config = dict(
    train_examples=39062,
    n_mels=80,
    targets=['instrument'],
    norm='layernorm',
    subsampling=2,
    width=192,
    kernel_size=5,
    label_smoothing=0.05,
    learning_rate=0.0012,
    beta2=0.95,
    eps=1e-06,
    max_steps=22800,
    final_lr_fraction=0,
    warmup_steps=2280,
)
Rows from block 4 of a small sound classifier, named by matrix and row number. Rows with one number belong to one neuron. Each number is 128 + 24 x the weight over its row's rms, rounded and kept within 0 to 255. All counts start at 0. Numbers have three digits each. After the name is the row's rms in percent of the matrix's.
After each neuron's rows are labels from the 100 clips, of 14848, where the neuron reaches its highest value: "responds to" is what is common among them. Only what is clearly more common there than usual is listed. The data: synthesized solo parts of chorales (CocoChorales). In brackets: how many of the 100.
# fc1: MLP up (model.blocks.4.mlp.fc1.weight, 1152x192), inputs 0-95
# fc2: MLP down (model.blocks.4.mlp.fc2.weight, 192x1152, transposed), outputs 0-95

fc1.169 115:136119136135131128102147127108111110128148128133148132139169137135170091152118114085112135159137112118140104143133148100138131124167176111089150124128128150134128126127182114140155169117159134097058136121163106127159120099148152147144119137127111103143156131101112131120109122183145137124
fc2.169 111:109123138146091142119154131141126143107100128083110117081099112158122133124128119119126142136116110132118115137108143126128139119130141155150141110105151140117130119160120145106141112133087123148118128162160107130114164143116135114122116122127047123146125139143132104166115106118130101130
responds to: saxophone (100); note G4 (35); note F#4 (31); note F4 (27)

fc1.615 089:108120154117132158147128115136087064147089144122094105113145129130130075099147124156146146165118144136120127130067113101130142169039180101127110163120126108134112146140131134129142171159113158129142124131147128112128168122120156171118151183121175123157116118129193148123157131129130171120
fc2.615 112:118146110129132096112106148112153091113111144200101125112118121111131163116140144150134128115126119110102180129127104133185133084153098110113154144087096126118123181136180143122118116107137144120105069134122130123104130109124131140114139106137245106094150132136115106122113142140116109151
responds to: violin (93); note C#5 (26)

fc1.224 103:148120110169157132102125166114128074136130117142160137114140118086147123147130096124111116154129102142167151140120177127153113130192131147111119119108159152158152100112148123187139116128133147138097145128064161127186113123109109145097125144095123113129122137159132117073115112144123163105
fc2.224 085:117132111112081151108146158128126136100114168112122107145212061131139100119118123126128079151156079126124132149103150153121098149177130133153166162104149115118127153108131140110116093140151134133122102105152117122141112119112101145142113095154053151119139117189138104125154119137112110129
responds to: violin (95); note F#4 (31); note A#4 (31); note C5 (30)

fc1.692 118:106109121164168147107123134105129126121140100083160126133142110147128117157136136109086097159151125128122133147142177082121130155125127102136089146143163154184116144101173149144152108170146096144113127123129106152135115169128121170068127156142133147103125160162131123133083146126145162110
fc2.692 132:099115105129133132125135112126147128107129090101118148132110151177159128115134175118122140065130093119078118098128093141113162101149116184056163098147093119107119058162106117137137101148128132131123155137108123131150112160084132105102146123147108105189126132153138172164107115121139116118
responds to: tuba (100); note A#3 (62); note C4 (45); note G3 (40)

fc1.454 084:117114132109157129110124082127148165140141101083117133128177105105142118136111144131111133113134149101147150100117119158109129127104108134091132134169138133123115147109109147084128125128175126142031106119171135158130165073151131129131150144138115144174098138177151139140091157119108133108
fc2.454 082:136135146189146114161104108147134128138151135111085154127102161140116123159132136120147127147114120129134143098106105136097121165137116126106143135098130146147110135119086108108139135159137139138032110140113111148115134201127105140150106115112122129136109139105118119100117158142110091158
responds to: tuba (57)

fc1.442 086:137119157150143144083106107096098084162112106143135108128155134102148099151084106105088124114095146133159100159145190127123103089157118152103109139154128129181111132141112131132140140116157105129147093152148135142215142102109124089152106188097137133075125180129126129115107148135098126148
fc2.442 071:134115132158102133119141154126114127096138107086134129100195058111132176132133129091119121090111127123128130105115096145187106131180130126151151178116077106147107125116138134146141108164120173087090124117117108137110122097108131129116097127110146122161154113161130134129136101176114127132
responds to: tuba (81); note A#3 (56); note C4 (37); note C#4 (34)

fc1.641 127:105134169118120151100147137107155107142145134115137138105169157128104090190092133110132106144167145143119101116132141070093116100168160157135118113148132144150154114091147121124135138127134114121098126137180141164163130110153118172108097135151138096133149134101063147131090128122133160114
fc2.641 146:127111125106138155134151128150111125119103139100141131117116148144128142126106135140145141112147110120083122117119152141109152101172134144151116092135155151127137100113135136123137130121094131158159108128140119098149141147142156102146132147124000140133152147141129121163111127122097100132
responds to: saxophone (100); note G4 (35); note F#4 (29); note F4 (25)

fc1.74 112:129063107176152137134153103121114095130131120097134100132125110128130095188147141116109117180172154140130126118126208084121111145119136137087067106151142123153119171112116140110121100140149117119137149137113133175150140161125147124088110138122103096128128195154113157120101137113142156152
fc2.74 120:131111083130161118107136128133144107096131100091151164146102156145148143105121173142111130081140123073105141130125112132100140109169142201106141111131130153122132095147124142164135137133117123118118129123105118097145171159110150145124138184142071130172146145145143150182114132144125139171
responds to: tuba (76); note A#3 (28); note A3 (27)

fc1.3 108:132123132146121125115091134112089137139086130124128098101129122095160142102111143124107096138153133138147153127116158085145093155126134135151112124103112157135132105118149125197152161132157097126146125097084099109193141106134132142111127165126123097112106162158192128104148146143169123092
fc2.3 099:085117098131079188086129161142140089085120161104131108161183121166142131116114110140111109140155089116077126126129146161123112145191111134133141174113169150080110138161132145114115123138104142137149094133129102148094141113127156110128122112107109196118148164158115132146156090146104108179
responds to: violin (100); note A#4 (31); note G#5 (27); note F#5 (26)

fc1.700 104:136107107173133122115137148117127105123109136094125100145153105131133103170201136122092120171155108146144110130110155092100152132127134146088119114168143136134168146124121115132155146160131142126126118106114109202161140156124151134092121136155128144118154137149153130120098136109135164162
fc2.700 097:093120111125140119103134133147115112122123121069116163103111166158171131101111153139116161107113091125101120123139144122081114120161137153089166077143139135087123064148109100154136131167108123124135131150126139159116164162104155140122122140135087103161125100155140155201093113128139109128
responds to: tuba (100); note C#4 (67); note C4 (43); note G#3 (35)

fc1.552 081:190095115106162159103146136148096083141088154160101150117107136106116149128117121085099118126149152114167104144093098105140129134127159133165103109122125106171091171094094149106167155109129159127131101151143099115154118114127147147140073162151153139132135140076168145135112133127125157081
fc2.552 076:100155137159140148100129127128112133115107140132113128132162115114132141150129131148115119133115096109137137131135122150169114112083129095108196148110121098089128143154151161130124096160155120106156104116127122159085100073114111165102139136129177114148149130150152121105140121137107146150
responds to: violin (100); note G#5 (29); note F#5 (27)

fc1.678 104:127106141171173138108138126105108081123126147111160108134160154160131083182084122116103125102156110125132134125137183120079132155132140110119091149139167112151116140107157110133146119112156145131168104123129163148133137207143114136105087151125145133101115171133167146142107137159141176149
fc2.678 106:121104090130141136123132117147136137117150118090127152116100130142187115114108175113110149113105100129106126132135100131089142082166128146078136110129143122116108057157128093147114132145092129135152132109120134147143158158114160157117129136110099105173127137141096158165121101121166109136
responds to: tuba (100); note C4 (47); note A#3 (42); note C#4 (36)