Rows from block 9 of a small sound classifier, named by matrix and row number. Rows with one number belong to one neuron. Each number is 500 + 50 x the weight over its row's rms, rounded and kept within 0 to 999. All counts start at 0. Numbers have three digits each. After the name is the row's rms in percent of the matrix's.
After each neuron's rows are labels from the 100 clips, of 14848, where the neuron reaches its highest value: "lies over" is the class under the peak. Only what is clearly more common there than usual is listed. The data: synthesized solo parts of chorales (CocoChorales).
# fc1: MLP up (model.blocks.9.mlp.fc1.weight, 1152x192), inputs 0-63
# fc2: MLP down (model.blocks.9.mlp.fc2.weight, 192x1152, transposed), outputs 0-63

fc1.15 110:462427507352487466502512484642396584529526424463468500413472516458443428505473440447581460442422449548469495534471482488408578468515511514554475568532504445536521442487456503472467513510489475
fc2.15 114:558534562467445425469486490470595438507534444532578504531559482425454523466544559446546550524564550519467508510571477513513557452508498410521495484532471408536565501415511479556509484534507548
lies over: G5; F5

fc1.63 092:532531602416571591452505537510518400547520449448482546542483459446439522475544612534451517572452447507502491509523567472538467584464490515499484446511506586508528417496483539484504479464532433
fc2.63 091:480516473547544503462519448507494437525539510474447581462489541513589509452523508542492544386534423484397479480536423513527521438618561513463581446544511491460524474557485414584545473596452492
lies over: A3

fc1.521 106:587505550424482460516537442483440501479575516444500543499419414472507510498499398486462599405574457494461510498425498480465526506504535496484474433500525559540462487519539488521495481472497491
fc2.521 096:480454574447474474481486410485515443388505369478460472487553400449538517529519444488474593548528506453470514436464510504546477428521470468501468423505513456500511483499542491543466418533402484
lies over: A3; F3

fc1.725 087:491517499439513500545477439415502473501473504472492536484509527524462487546538565491413531455556486471538487555516430460555534458429459495525372573499501551416526541493553436394504569511493588
fc2.725 081:475479488520463569519377541503447517377489515547420554446514500549577484507559504519479512459449496483449549486523513537503445619589518517404552533497531514348455492454479507561491489586463564
lies over: D4

fc1.664 098:592601464418499485538621492503454526573506398502387492450530495575503506504499482455524555360517505601442553447381452523523477485427548437397495578542550453523517562564499404538525457533464437
fc2.664 091:442503531444549510590571521509578496381527480444426537539474466503444530514495610543498448374471480554511406549415462532551504552536445455457515532479423480522472461557406471475481371512505452
lies over: C4

fc1.163 119:553519537472549580548387494475448518470530452530443496542494443517489480479505536500472490446537454470498521523530535531526515430470528493546454554447545569489559524506548473471484511452503517
fc2.163 168:528487500527527542536382505502415466481551542484497521505464521529542489461527524470473497447520469462527520498570513498516495629629462493473527554456541574389446544529467509553436491591444547
lies over: G#4

fc1.392 102:512498533434648540436579531458501447355455553472512496610469456551510577507499525476458545532500458550518459494512509504535452557503494500495514482486402587519509514510597447563500502393398458
fc2.392 095:467525461542437454444529465489505386525531490464477508489550495492535608541586540473494564440537461441494565505528500513517461407445523523547551419565419493484563451535481517533545494546531534
lies over: D#5

fc1.744 107:495450468382527498495485635497535478588450481388575556606511453461491458556512508524535495419501564445498518522478595424478553435531560458502500513450493561474529513529491414432468547384587521
fc2.744 119:493468474336479512545491637480511497399463530542587520474497517431440496390497529475460496410538526472553532515520483508446495490443508539524447488487457567544542481513482571528422532504464534
lies over: F5

fc1.449 104:547500426496487490563415460415463467485510466490494536506468425493466518435476475489448560495461510476457522554503543507487470368457496480383432560486490524444539537504494531470440546406461470
fc2.449 121:487510507556517499490374448527417500476488565494467499493488454519505477472530488479504567534497431465502551480540513510499477632638505468447569569421558554392433519499497502525494503583463507
lies over: C#4

fc1.146 094:513498480408546475532370395543482442460426477461563534434575480465458476488459430588520532529479531461525539569422541558503551497564503466528489531545460581521565505433487441491455458523501440
fc2.146 089:493426453451490522496540504456564468603469517506512504526485517512595639489472529509524510524473494476491547520574543509407484519499524460460523519438508561562624397542553502544523539450450469
lies over: F#4

fc1.46 094:498435439414471474559511589440475501657447461458546550591470459452528449576485484517447511436496470489481525566564451496503579476501514452493519488481414496539561462540491493391433544407574554
fc2.46 095:492491457346487453564524607459505495430483515529605555433477559456461466450448539525491542453508514475573567458526465463444462466430502596535455491507450548544506513524455564544483527503540521
lies over: F5

fc1.12 122:514356486561546431464444550492436505452494447486548557446522514592532495550533457495452501453495550470516446444491601485533515579522518480484428472488514499504500561560540430579484490491434452
fc2.12 130:467488468467451504462515592435490513470435529484517575462458520471523482461523500523385579469470507408536528463515440475481476382461518594560513506443565535597568540512543496527432492502488564
lies over: A#4

fc1.16 100:553515495461355471550517434544511515568554429444495514438479543481521411518576474439443556514411478515492445529508459502551521472409553471534453563521535553622530567563423465509545514533446553
fc2.16 085:429512522486490444489465454498555452510538466516500437550503448545536558497563490500422517476435487490412514515548467449541556420556430498385547511516436499535512457523544467564491451527458506
lies over: A4

fc1.525 123:517554595497500553512561616558421517491602416470443551548535498539609557521509437473423523433542506503568482626418458418512541478512499545524489497502479534519553543524504552437520476481452431
fc2.525 125:528468443517489518386537675542484452437516525498487480449544465507441439454485505498497408581524489495428482547454490541507458487600504484574527538436516514504393489531520464499473483487673505
lies over: B4

fc1.569 095:540590538432501469573492502547467528623483419478482486547429433486414413501495480407506485505487449508467511545479517472555548579463459462554501560485490497509500495520481456547424508465527456
fc2.569 079:469506511432359486411558518504544464624424507490525499483562558466534570496558475533553518530541477458497507409515506562512518527486547562580475450507486508564532546475554505444499463466499477
lies over: silence

fc1.452 073:584494521507455534463468404522519477504484505546548528501506472448476448407465499531443489602489469492514423488661471463490460515482492489491467559518480507605489532501550508523481528494563476
fc2.452 068:462471551464444519529538450516549493682493478449537557499458510465528490524551481523388564654443471527495465531498506490607480358517476544532427475409536506518488504545529498533507555572305426
lies over: G3

fc1.279 087:580512446487522511494456525537446505465621533462521573469476430523533499492481467551441474450533493525480557597466524460506563495412509486599420577546472563501522528560436521387500551466457533
fc2.279 092:473459481547468566435449538548444509396536534443454530492544500510524493457530519481497487537442453452446498501480522516521498554683499517464522549509555587375460530487542502544460495488483489
lies over: B4

fc1.724 090:559478485515544562496454507482504514519557490462484513467446525435330479498409436541553510580501364546478522497455547555508534495520495525547464535517456421561574413447539507525525644557474481
fc2.724 081:585511502503560400518492515552548511603483545500552508497500520521514458555527550517451462546483570520471453478586533442471484491516520515567460469478513429530496498513531495534531502462488463
lies over: A#3

fc1.659 091:506529505546568482445563563446444508440486406469460447524516507474500515478424545539531501526484503552502475499456518492475428606409523514503447498515547541551472514489569510566474463425383412
fc2.659 086:449545444507505570414432510449538488481446482441467560402467521515603517454526535513510528429506477443523560507528411526476450373573555622484565506527548510490488501550462444529513513562499571
lies over: A3

fc1.635 097:491491463509552505548477471486481489498444492571438491554551473430544517523482485420550574440597412519486438515586427536575540523551399567523514437506447531430446501579470544509470518464571524
fc2.635 087:515590476454517518588488499496472474405579618425406511361520486435435491504518492421567451385464562454609548530513478485530479561537515419450469515480476478413424611438461485531488495536501569
lies over: D4; silence

fc1.339 102:531436550440523533486452533492317503433558501512459479465513464536493510462563470519537536456476459463436461560477544569588479437472454457562447587431519526480560552506487446384465486484506533
fc2.339 118:481464445561483563513435497516482453400517581486478545499519462488492530478516559457453540469509437476456522518531524524463485641666477489440552563451565567409520506509516507557480467518457537
lies over: E4

fc1.748 092:471452559478502582471555497520448447553419478376513461540541516489547501512588507455526581531459568502411539498532559393430436584547558513540531483478494518403428563508445470451509488470567479
fc2.748 078:496529441486502443442540540542471494489513481463466539495561480479546491495492457539582482490570468477557432403512441481584503474388444491471419455496428530520433566460531527543514603561493483
lies over: C#5

fc1.77 101:533590505446551543415522436438525522475586485466433502510393548438496462513610421533529502446480447539496446599438516511470516559574457519448557381514478593496472501520578527473424450457586461
fc2.77 091:461448438492505506489472448520497363487571391452478520481480487491586605479474481434490451348583470470545452510489511458630502502502485481467481567569470456501457479547454449545620465537402533
lies over: G4

fc1.623 090:487463535413561523514406559479469578606497521471472465647495442456504538588517546420440476498579456463490556598468509522523556502500534401484489539437431545559503503542533514525522558383504563
fc2.623 089:533478522335455531493500599500494534530475521521551527419569551459439433478443490494426531426496568506571567478541528514433487442469520562551476489469486540575496463552471521512465501520596609
lies over: G#4

fc1.753 102:491602443510522523575431508434510461537555519459492512443460413528591458469495523480457599472522552473481436600395427502501561492509459432445547550485514501593438479601500529482450465470413459
fc2.753 096:475466434465446519467527467549546417494497527435657504524457518515617529524587532526454545498497515405579496526552539432490509504532523528538436486505528461533523478622493453441489476526473505
lies over: G4

fc1.73 106:489569437458516536543543452520449527510510452426498448455504366497554479574511483585482502548416501507475414524406519497511580527513504437485516533485467558497549468503434510494464500486391465
fc2.73 103:528542551527463549487478432516471486606436533540553454480435443522492514489573474512531556520440513543479532439478497561482424560447529451530463458533505520430533531448473510490551518595430458
lies over: silence

fc1.537 088:507427569466512553508503438544508468514478425417443442529441474505490506457469584487435544461493504541499499468466345510479520449369407533583513520501508550521517513515534541524438580519400524
fc2.537 085:596502524509464425483441492440505527652489455583499389549485478518524503458570470487386530483466536479386547556579460489543462419484480531546434445511551478524548501500515508486522447498510492
lies over: A4

fc1.27 104:615536461473506552438556581463410497587523528519421564506430465569497486503512563495497558404553503509459520377471486498576434424488492391450507575465436490632486549541420497562534508449427480
fc2.27 098:490447501501522474527503532476584524396556479465400490442503479512539486462546441446557420418452609513555472628487436469471422472442604468520436546529387411533463496425518476497479516482529469
lies over: silence

fc1.92 110:501439510455580493478477537587474494484569499439510525472413522475458564473497545485505501491512524479480413537527553505489499680498500490506411485492459547462499421514478506498519519484508467
fc2.92 120:489494474496499548460524559478502471467445418487486551484484583517530475418479568487410551436506487415542532445529449556480512418553526657487534437521530557502539461618496516543487487557486504
lies over: C#4

fc1.602 112:406549483467498496443471419472539484531484503450437510429500520529453374535502550590451531428532504499487497444562469451484543564510472426613423580465520531504521519486544531519450488478411460
fc2.602 114:519530604525546434591523399504502538537451476564432452589499470514501440564505484532469467461535544569463506531534509485529486471433424524523402427488472512453457515547588467501544461631474452
lies over: D4

fc1.515 116:569453537485507476471450567541499517503567500469523558455536498523503515521561478478463560393512475537495478518469606471482502602569453493511409444492499505510527502486536487553438491490458484
fc2.515 115:406506452506491540432498504465515466446498430471498560472447529497579491515466534508408561480522488454469476484505486467468473396546481590462558433521592494495540449510537503526482509560390574
lies over: C4

fc1.469 103:410523562471469531511406547427468510446482440550422469517446427544428499467514500522525524512476503487459456460515520480420508521529490617607507430547422480396493514478534436499427486466415474
fc2.469 108:567535477548448489514513504562454492471530516505462491523537476485505537493493505426558432486577488494522510436553462571521534667496539550571479403523488483370498515478553560499440536530505556
lies over: F5

fc1.191 107:587455484504587499491559487511525465522441559485501475473536542486527492459467508620456472508447478606463385611454516492483527540605470534401478511414459483513493391446605550610461569537524527
fc2.191 108:505558462486592533497420531550425453551451566500545508578449488546471456537510454546429502500505571496494481551546493411546483474600470434512574519479565492487513497540415485460511601509440559
lies over: G5

fc1.678 102:521391520434540563454526513554471542561484397503405547472554456502499524536549459518489548551468468544524549424497477486581533469485540494481461508565440527449532494560370509469544476559581464
fc2.678 096:455539459463549461536543520535473493572521520490436555446530522516390472479518468526556472493478530525546470480380471484572526528500512466500474564467532463478477530490442480465550551519498483
lies over: B3

fc1.286 077:597502521510591416522473585509537540539447500472514497566516494542512485507437434542587482510557543465554462628539589417468488444527560470484586497506612523443575515568516534451463514467469594
fc2.286 059:411539513428572485505523534483518514405456562406533531485509524434486468512502476539647531512511489519435522468490505425536384461472495510472501540466491494606394534546471537497527539463515559
lies over: E5

fc1.653 092:520456542434512487505472545478398548437497471554557562524543442526584569469487427487548466440521501434523495472555542560493495525552577484514488450474566427537495525516412546461488439488516470
fc2.653 091:493496450486506459585549612523557545392551529469477554474516510512496478515530553510500410401514504410534595497398525450518589621456528406506419515421449475523460463479605490497415471443613501
lies over: B3

fc1.511 125:539458466411574461492500502526486613516494508464579536434500542528415518489454503581510507496502447539527469548543535536537491554609563562567378518446472548551489483501456447522495541535480457
fc2.511 141:535457500411572509497499489492504459530504515556499528543451457536496483469521506525468469492497582561477503497516528515443479482513545427553392490503624479517471490496540540531514542555446524
lies over: D4

fc1.523 112:535574413467488472421498548567490526568526534404514526454527553492394566487533468485594567532599431532481450466448440511491528446583489522432424517522479490464488424532413519444507612589549501
fc2.523 122:579558498485554458563438548517455472392514509560525502535503444484419414498500466481536391494553557522571469433452450491464527584489486459523497520522494429512418497512525489490440527458567489
lies over: C#4

fc1.509 104:510473523436479472527431453477459513559562559494461452489476392551463481505560352472440572412537531504523564509490543468527521536524498506426506442488546576531513499472515412550475460556509556
fc2.509 108:467514579468487478466514379455490510429506377463474515480506446484480536564502462535527600569565477527403464483464505513495456444503472464470498406540552464462538489484524499529539454491374501
lies over: F3

fc1.738 093:509453528467482582455574469498514507534465464426489465524452509590461529433498490379476527507522430611525544480466518583493573481459436373466531593476521472613501554524573560556483519485478536
fc2.738 089:522478472496560574480421501487493535491479486585487419505466551616468450536534431536449472420457507545429454535468480474545389523453486500453472457500532412540462413503389541463512499478536575
lies over: G3

fc1.467 109:379451510456433498495448457463429576538527560504512571456472477555543541463475423534474495487578522443445469450532493516577589513574497476514448469476475489458548572535435535482454539560410471
fc2.467 094:470495571460459458508517447456579527441598468412532598492491524490514478475539526466504458364532530457604610459436449453446522424520494604506434502514414490600559519504595437505479483561565492
lies over: A4

fc1.638 102:501331499514517458490516621416499472492486440508526522437466477525432503530554497488508606479562442535491397468481551508588475473580486500467465535469489559527516531497498505501506488524516472
fc2.638 110:407497515459490503517575589437544516509476521512445558508454547491476469501483535532430512469489525500591449506476503474434506421458503574548524548381532547591541507513517481467494483504509491
lies over: A#4; A4

fc1.456 106:491480508473551487517504520529468450547512469524458537425534411485552499493534450556503483558480525522474471646470526494534580560495543485400477587551445566556526450454536504560522565409466398
fc2.456 139:479603526503442425502511494465510471528479498495516467412541433471519568445560453494604574506511496443502591510585437529553481435494557457550548461546514483514559590449500440580566506557531554
lies over: silence

fc1.246 103:548532568558516501542488528511521573454459417458469519496454512539470462501535503489404523605430491445502429566396495539486504471369511522472492529433444484559541471560528467499506503468534532
fc2.246 095:560439505454510561418426536448512462491483413620474412518456450515538542549572426481417503521458510438512470466445540505623359503494528530507507526507469493561472523495439594450522423425438527
lies over: F4

fc1.276 087:508644453557480520469454515496430407512549525503481514446506422523610437580536509451552429604452544580488477512454530486492520531441465498400422461446500496538518559449574542500523582439551460
fc2.276 070:532452537475569536515497439516509479539573549524493496530499532483516519479440457503505503520378506517522357540446548485482514533526518528468553541457486519553490426503430497488522448424468518
lies over: E4; D4

fc1.316 114:533503509456551484540486495552453457526495485406478496476501437572447545480486564520473499455608479550530547492462535523510447447461562553490456595508451525449476473496569459568464489512493491
fc2.316 121:545459558423557529442434471413535507522553449644548415528450461593511473517548430531437487538436590539445477563541544509453356481451521490498460485512501494457478463515475568402456444515475519
lies over: A3

fc1.622 110:481514495359587530469514534565561540583508522503444522586511458432470487503558556480463390504532514464499579542509454484526529512515534451514461478526466608553492479540498447519449553468437601
fc2.622 121:572542502366482530510472541455518486481516500569574574396462575411464470434479489473422532447524499412580601451527481516481473443470502571497473498490488551551551553521480574496463498455541587
lies over: D4

fc1.277 100:502468459512525489449560462497462460554384543578469551534579503473601509520510445483498469498565528537477494538529497416575496655481440502446425504427516419487568562504404505494488502497515518
fc2.277 085:525555548480479479585496495514528550388517503489466495490499469488495505527549548504616465410510492503573487510508470451461601416471484416533573528556454477544439456455450529469427551558554483
lies over: F4

fc1.475 086:492464513491461487412503482484454461501532367478546547588485497556460469570601529547466464440322464544472495512493612480439504549547474573447581502611578470470484462481456489542447577408473545
fc2.475 076:517474420438430492516489487484537495545458501402563530500437492516530548501497478468477500481512553526490457542540458499671550472375478492493480503596483523456523497438617548470526555562421522
lies over: B3

fc1.655 100:495467543460524587432531480571424545529499511458499440409429549384418520509448444484524479472470433492477470561560562539496558512627494591578471504426489409562498429509399467422495560453491531
fc2.655 087:571509511555516471443464536479508478532467463473528545542478400456470473436530523477491496568513561523513490514561482429529509483520474437527411487495574468439469428409568513589474612606430495
lies over: A#3

fc1.666 090:440655542507530529483530502489508490469423484517427452420444522510533572502532464435536505440651548505481492404480419524584511581554503506588456459486480461367446536556428435520512465479565452
fc2.666 081:516517477537508511595541528472483489393520527482419507455516537477512502516567509461622440428522489478652437472484492491416475562490535519537488452475460498445480515506409551452512460467609536
lies over: C5

fc1.473 089:516612532391497550475509608413464529532405492420504508488496654512482627440527496495579586547567557435551454421453499490445546462537505532469462443535549558514505467443508472502537459593455538
fc2.473 103:511594481481547463559483517467427419401537493548466481430476468448453501484485419493547402428550495493574501294476427511399458558424533468502552400572479497483446549492533533513472480423598563
lies over: G5

fc1.679 101:470556606470467517454574591595501461457530453472442468520475497511528569500473455563456483453444506484474474528442499437501494499540467477490486444500449575482534471549417515439568496523517522
fc2.679 084:470441414540487518440513581512447528432509542444460532428576549496507409484472545530510457538570477497493488533480490522541473548547557498520575573394480533462383503525497520419518538445683529
lies over: B4

fc1.228 090:485542468480538521526366478418495514479538466544395512533441468583542471483473500485409503436567542486530440588492514473533538478508455479466422506528535537461517476426516428477531458477539567
fc2.228 103:555484484592456529453421493531413443468536531492445474533435479528500517468569477513427534549560475414512408497584504550472506648541512474490505533465523514398492487533512523534481506559470562
lies over: G#4

fc1.154 112:558462507399503472562471450527398537559519494491506554531529385505511518539595435503478571411559443556497474469477530512491514450551500542522488416478547483463502492469546407447529462475487568
fc2.154 139:470478537450448517460479401444510501450459400530517487472497477498494549561442445517481590515552440538412506450467522503500480452496460498529502416541566508474504496465520511521507466511359509
lies over: F3

fc1.741 098:560555532511514535502409481423507511540627440517440510507506499439486498505487515529439449434495452458486472535508501526490496468435440499499485611467497574491510525525520451392560490488439512
fc2.741 104:499475475563482581517386495487453462487482549460448554486469447493472496493540483487448531466487465447471483518531516499500448634634528485422543593440483565396462536483521530526520476564458525
lies over: G#4

fc1.742 083:532548554484514411510358613452457539470542508571391554431466493484531524551431490559474554509496509465483413465436459586491471500500506534509472521492479533538457429519396448459493578482481466
fc2.742 059:484493457584500501505451568537479466397462492390378538425538424503564541489560492455545485535509565488496407526411483382538449487485635443444516527468530451424455551425503430559545462455549583
lies over: E5

fc1.565 093:474625505531573471532538399552538495458516451406528500435451388574475486463502480517486495503472566514432507547499533531514500553592497444539450557598492540508510489508416405505514506543570558
fc2.565 094:526415504512489506477497504499633502582543542420496539508558562512589625520457524451500492525496506524554543480577459498479562458500525456452467579438541524499634435474516517515529544477442540
lies over: G4

fc1.695 124:526471420379548529466459458495498573453457498470530557485470529581450468514467497527542541491585566595535511401519607522592475571504499572571420504480510568464539446531507441559537504581499502
fc2.695 142:512494571456540530536492415490508489570484480548516525554461455516517527485495548520531513438472529604522541511478549540410458513467509476568429474489540586498524538504556484501583495613465467
lies over: A#4

fc1.414 102:530386464475591475580517571534525555584399449497479524538428456441540609470453480494482391564560488527460442473441476566504502487621513445528449530571485559542541505566508464551551475410543470
fc2.414 086:545509508442555508606511605463547499400543454406507561461496479438445451483496521579501539426499525482585492436410529529521484534494514508517431487519523490576468507551316542538488488445518405
lies over: C#4

fc1.488 087:472546578497517432445478550545519523460591317541388518461463451528485553519490514487436575603500490524478439420461522532500525521501517449539526437462498516451487530465380627455535518543404523
fc2.488 092:427452405517428473475511566459540521501459475513412588421504496514501500508520540461446486519565453384584503421461525530437511524452520638596496457474522486525572565491535491483485447390639469
lies over: D5

fc1.58 091:487413514485462542500515570519506507504522463533551524656517491444457522488410509462479530590485530499574476477492594476539526493406483528507505434510506534500473590523413455413502444440549461
fc2.58 084:437469401514536418499539579436577498457532514424429565484554463482467494485544536513487517537520549447452418498474552421612495467482564429479502572510447518547478404426517513560589535423452467
lies over: G#3

fc1.308 098:519646451571532524464592677430542511473517508551465544432535574510525489531513463578495507476478507497470478639468552416466509481503492497445405580477467511587502485524496479507502450465552486
fc2.308 086:504476486520559477440542550522472396410457465475510555511521490464570490509504427531422505503578483459486441526402552439651497390485421506497601526518460496618507542547466556511489445405392527
lies over: D4

fc1.567 081:464483490557461506467477444426461486478473468421588544480420442510456410492525420478566524547469603462481511413568512551486483540525486526530507464504447493535542532555468493408544555471571517
fc2.567 065:494496527481457468458525440445566506633435474446520482565517434425480537501561518464548551566491546554586458515563488502599528433530417518522448470579446442590569504492451491485456469603421447
lies over: D#4

fc1.282 095:516619552497579519505560614484491522563549448501486472552511484549522492547486438555498647472615415514477473566452475536536523529528585425487474462425429548483424486439452499465520561536473526
fc2.282 092:458458464524488498370532601519422467468519476427449481393598499464525518458495482495498427506585436512479510458517494546510450444534500500567544485471469537504481503459528478493474491435632535
lies over: silence

fc1.329 086:384634528530536542510510498502529463470485479532531480457493447519500403431480519510525495534528505550498496558513466406512509424398545476457459497441449558527551631536601566529460595434520449
fc2.329 072:527501402421452511520506442480561411534437415470543479521483577519546436508555493558461494457473496489480444492500546536513511500507561551519421461534451444540463474557459493486498486469483497
lies over: G4

fc1.391 083:439583544435481532464464519475443424554501467495411559435491413523472592506525500513519530497477489504540399606565560529618552526464510519397511518488455531541428512536500444514517492414511506
fc2.391 084:439582544513486431500536437517458459541533433439393495407566390493508535480565487469631558548509521492478545513501489486580458410477554441508477485532525441476481528436466459529536498511496540
lies over: silence

fc1.702 087:489535513443611456502511490503517528549532421443485424447459479614423447483397567480509580445453469511485528468521502561466468487498479447505483604536424450582494518602547561534515520438440540
fc2.702 074:537451504520560503485469451462512565524499480563483412536484520587554433522509512478401464520499563546394521566575473468514394479484545570423452480559504431559462515517479485462513489489528531
lies over: A3

fc1.31 096:532510422510487488481486455441525569556503398502486495402477388484484515518527457600450430556469524547453481600428442458529525501539473491417439569515527523484549446382477514491471551476426460
fc2.31 089:492593586489534386536532499500509424497471492456458529394582459532542514465512495543606549520497480430457582551529451551556428456551543478524536478442575489470527512465475458556529515625493574
lies over: silence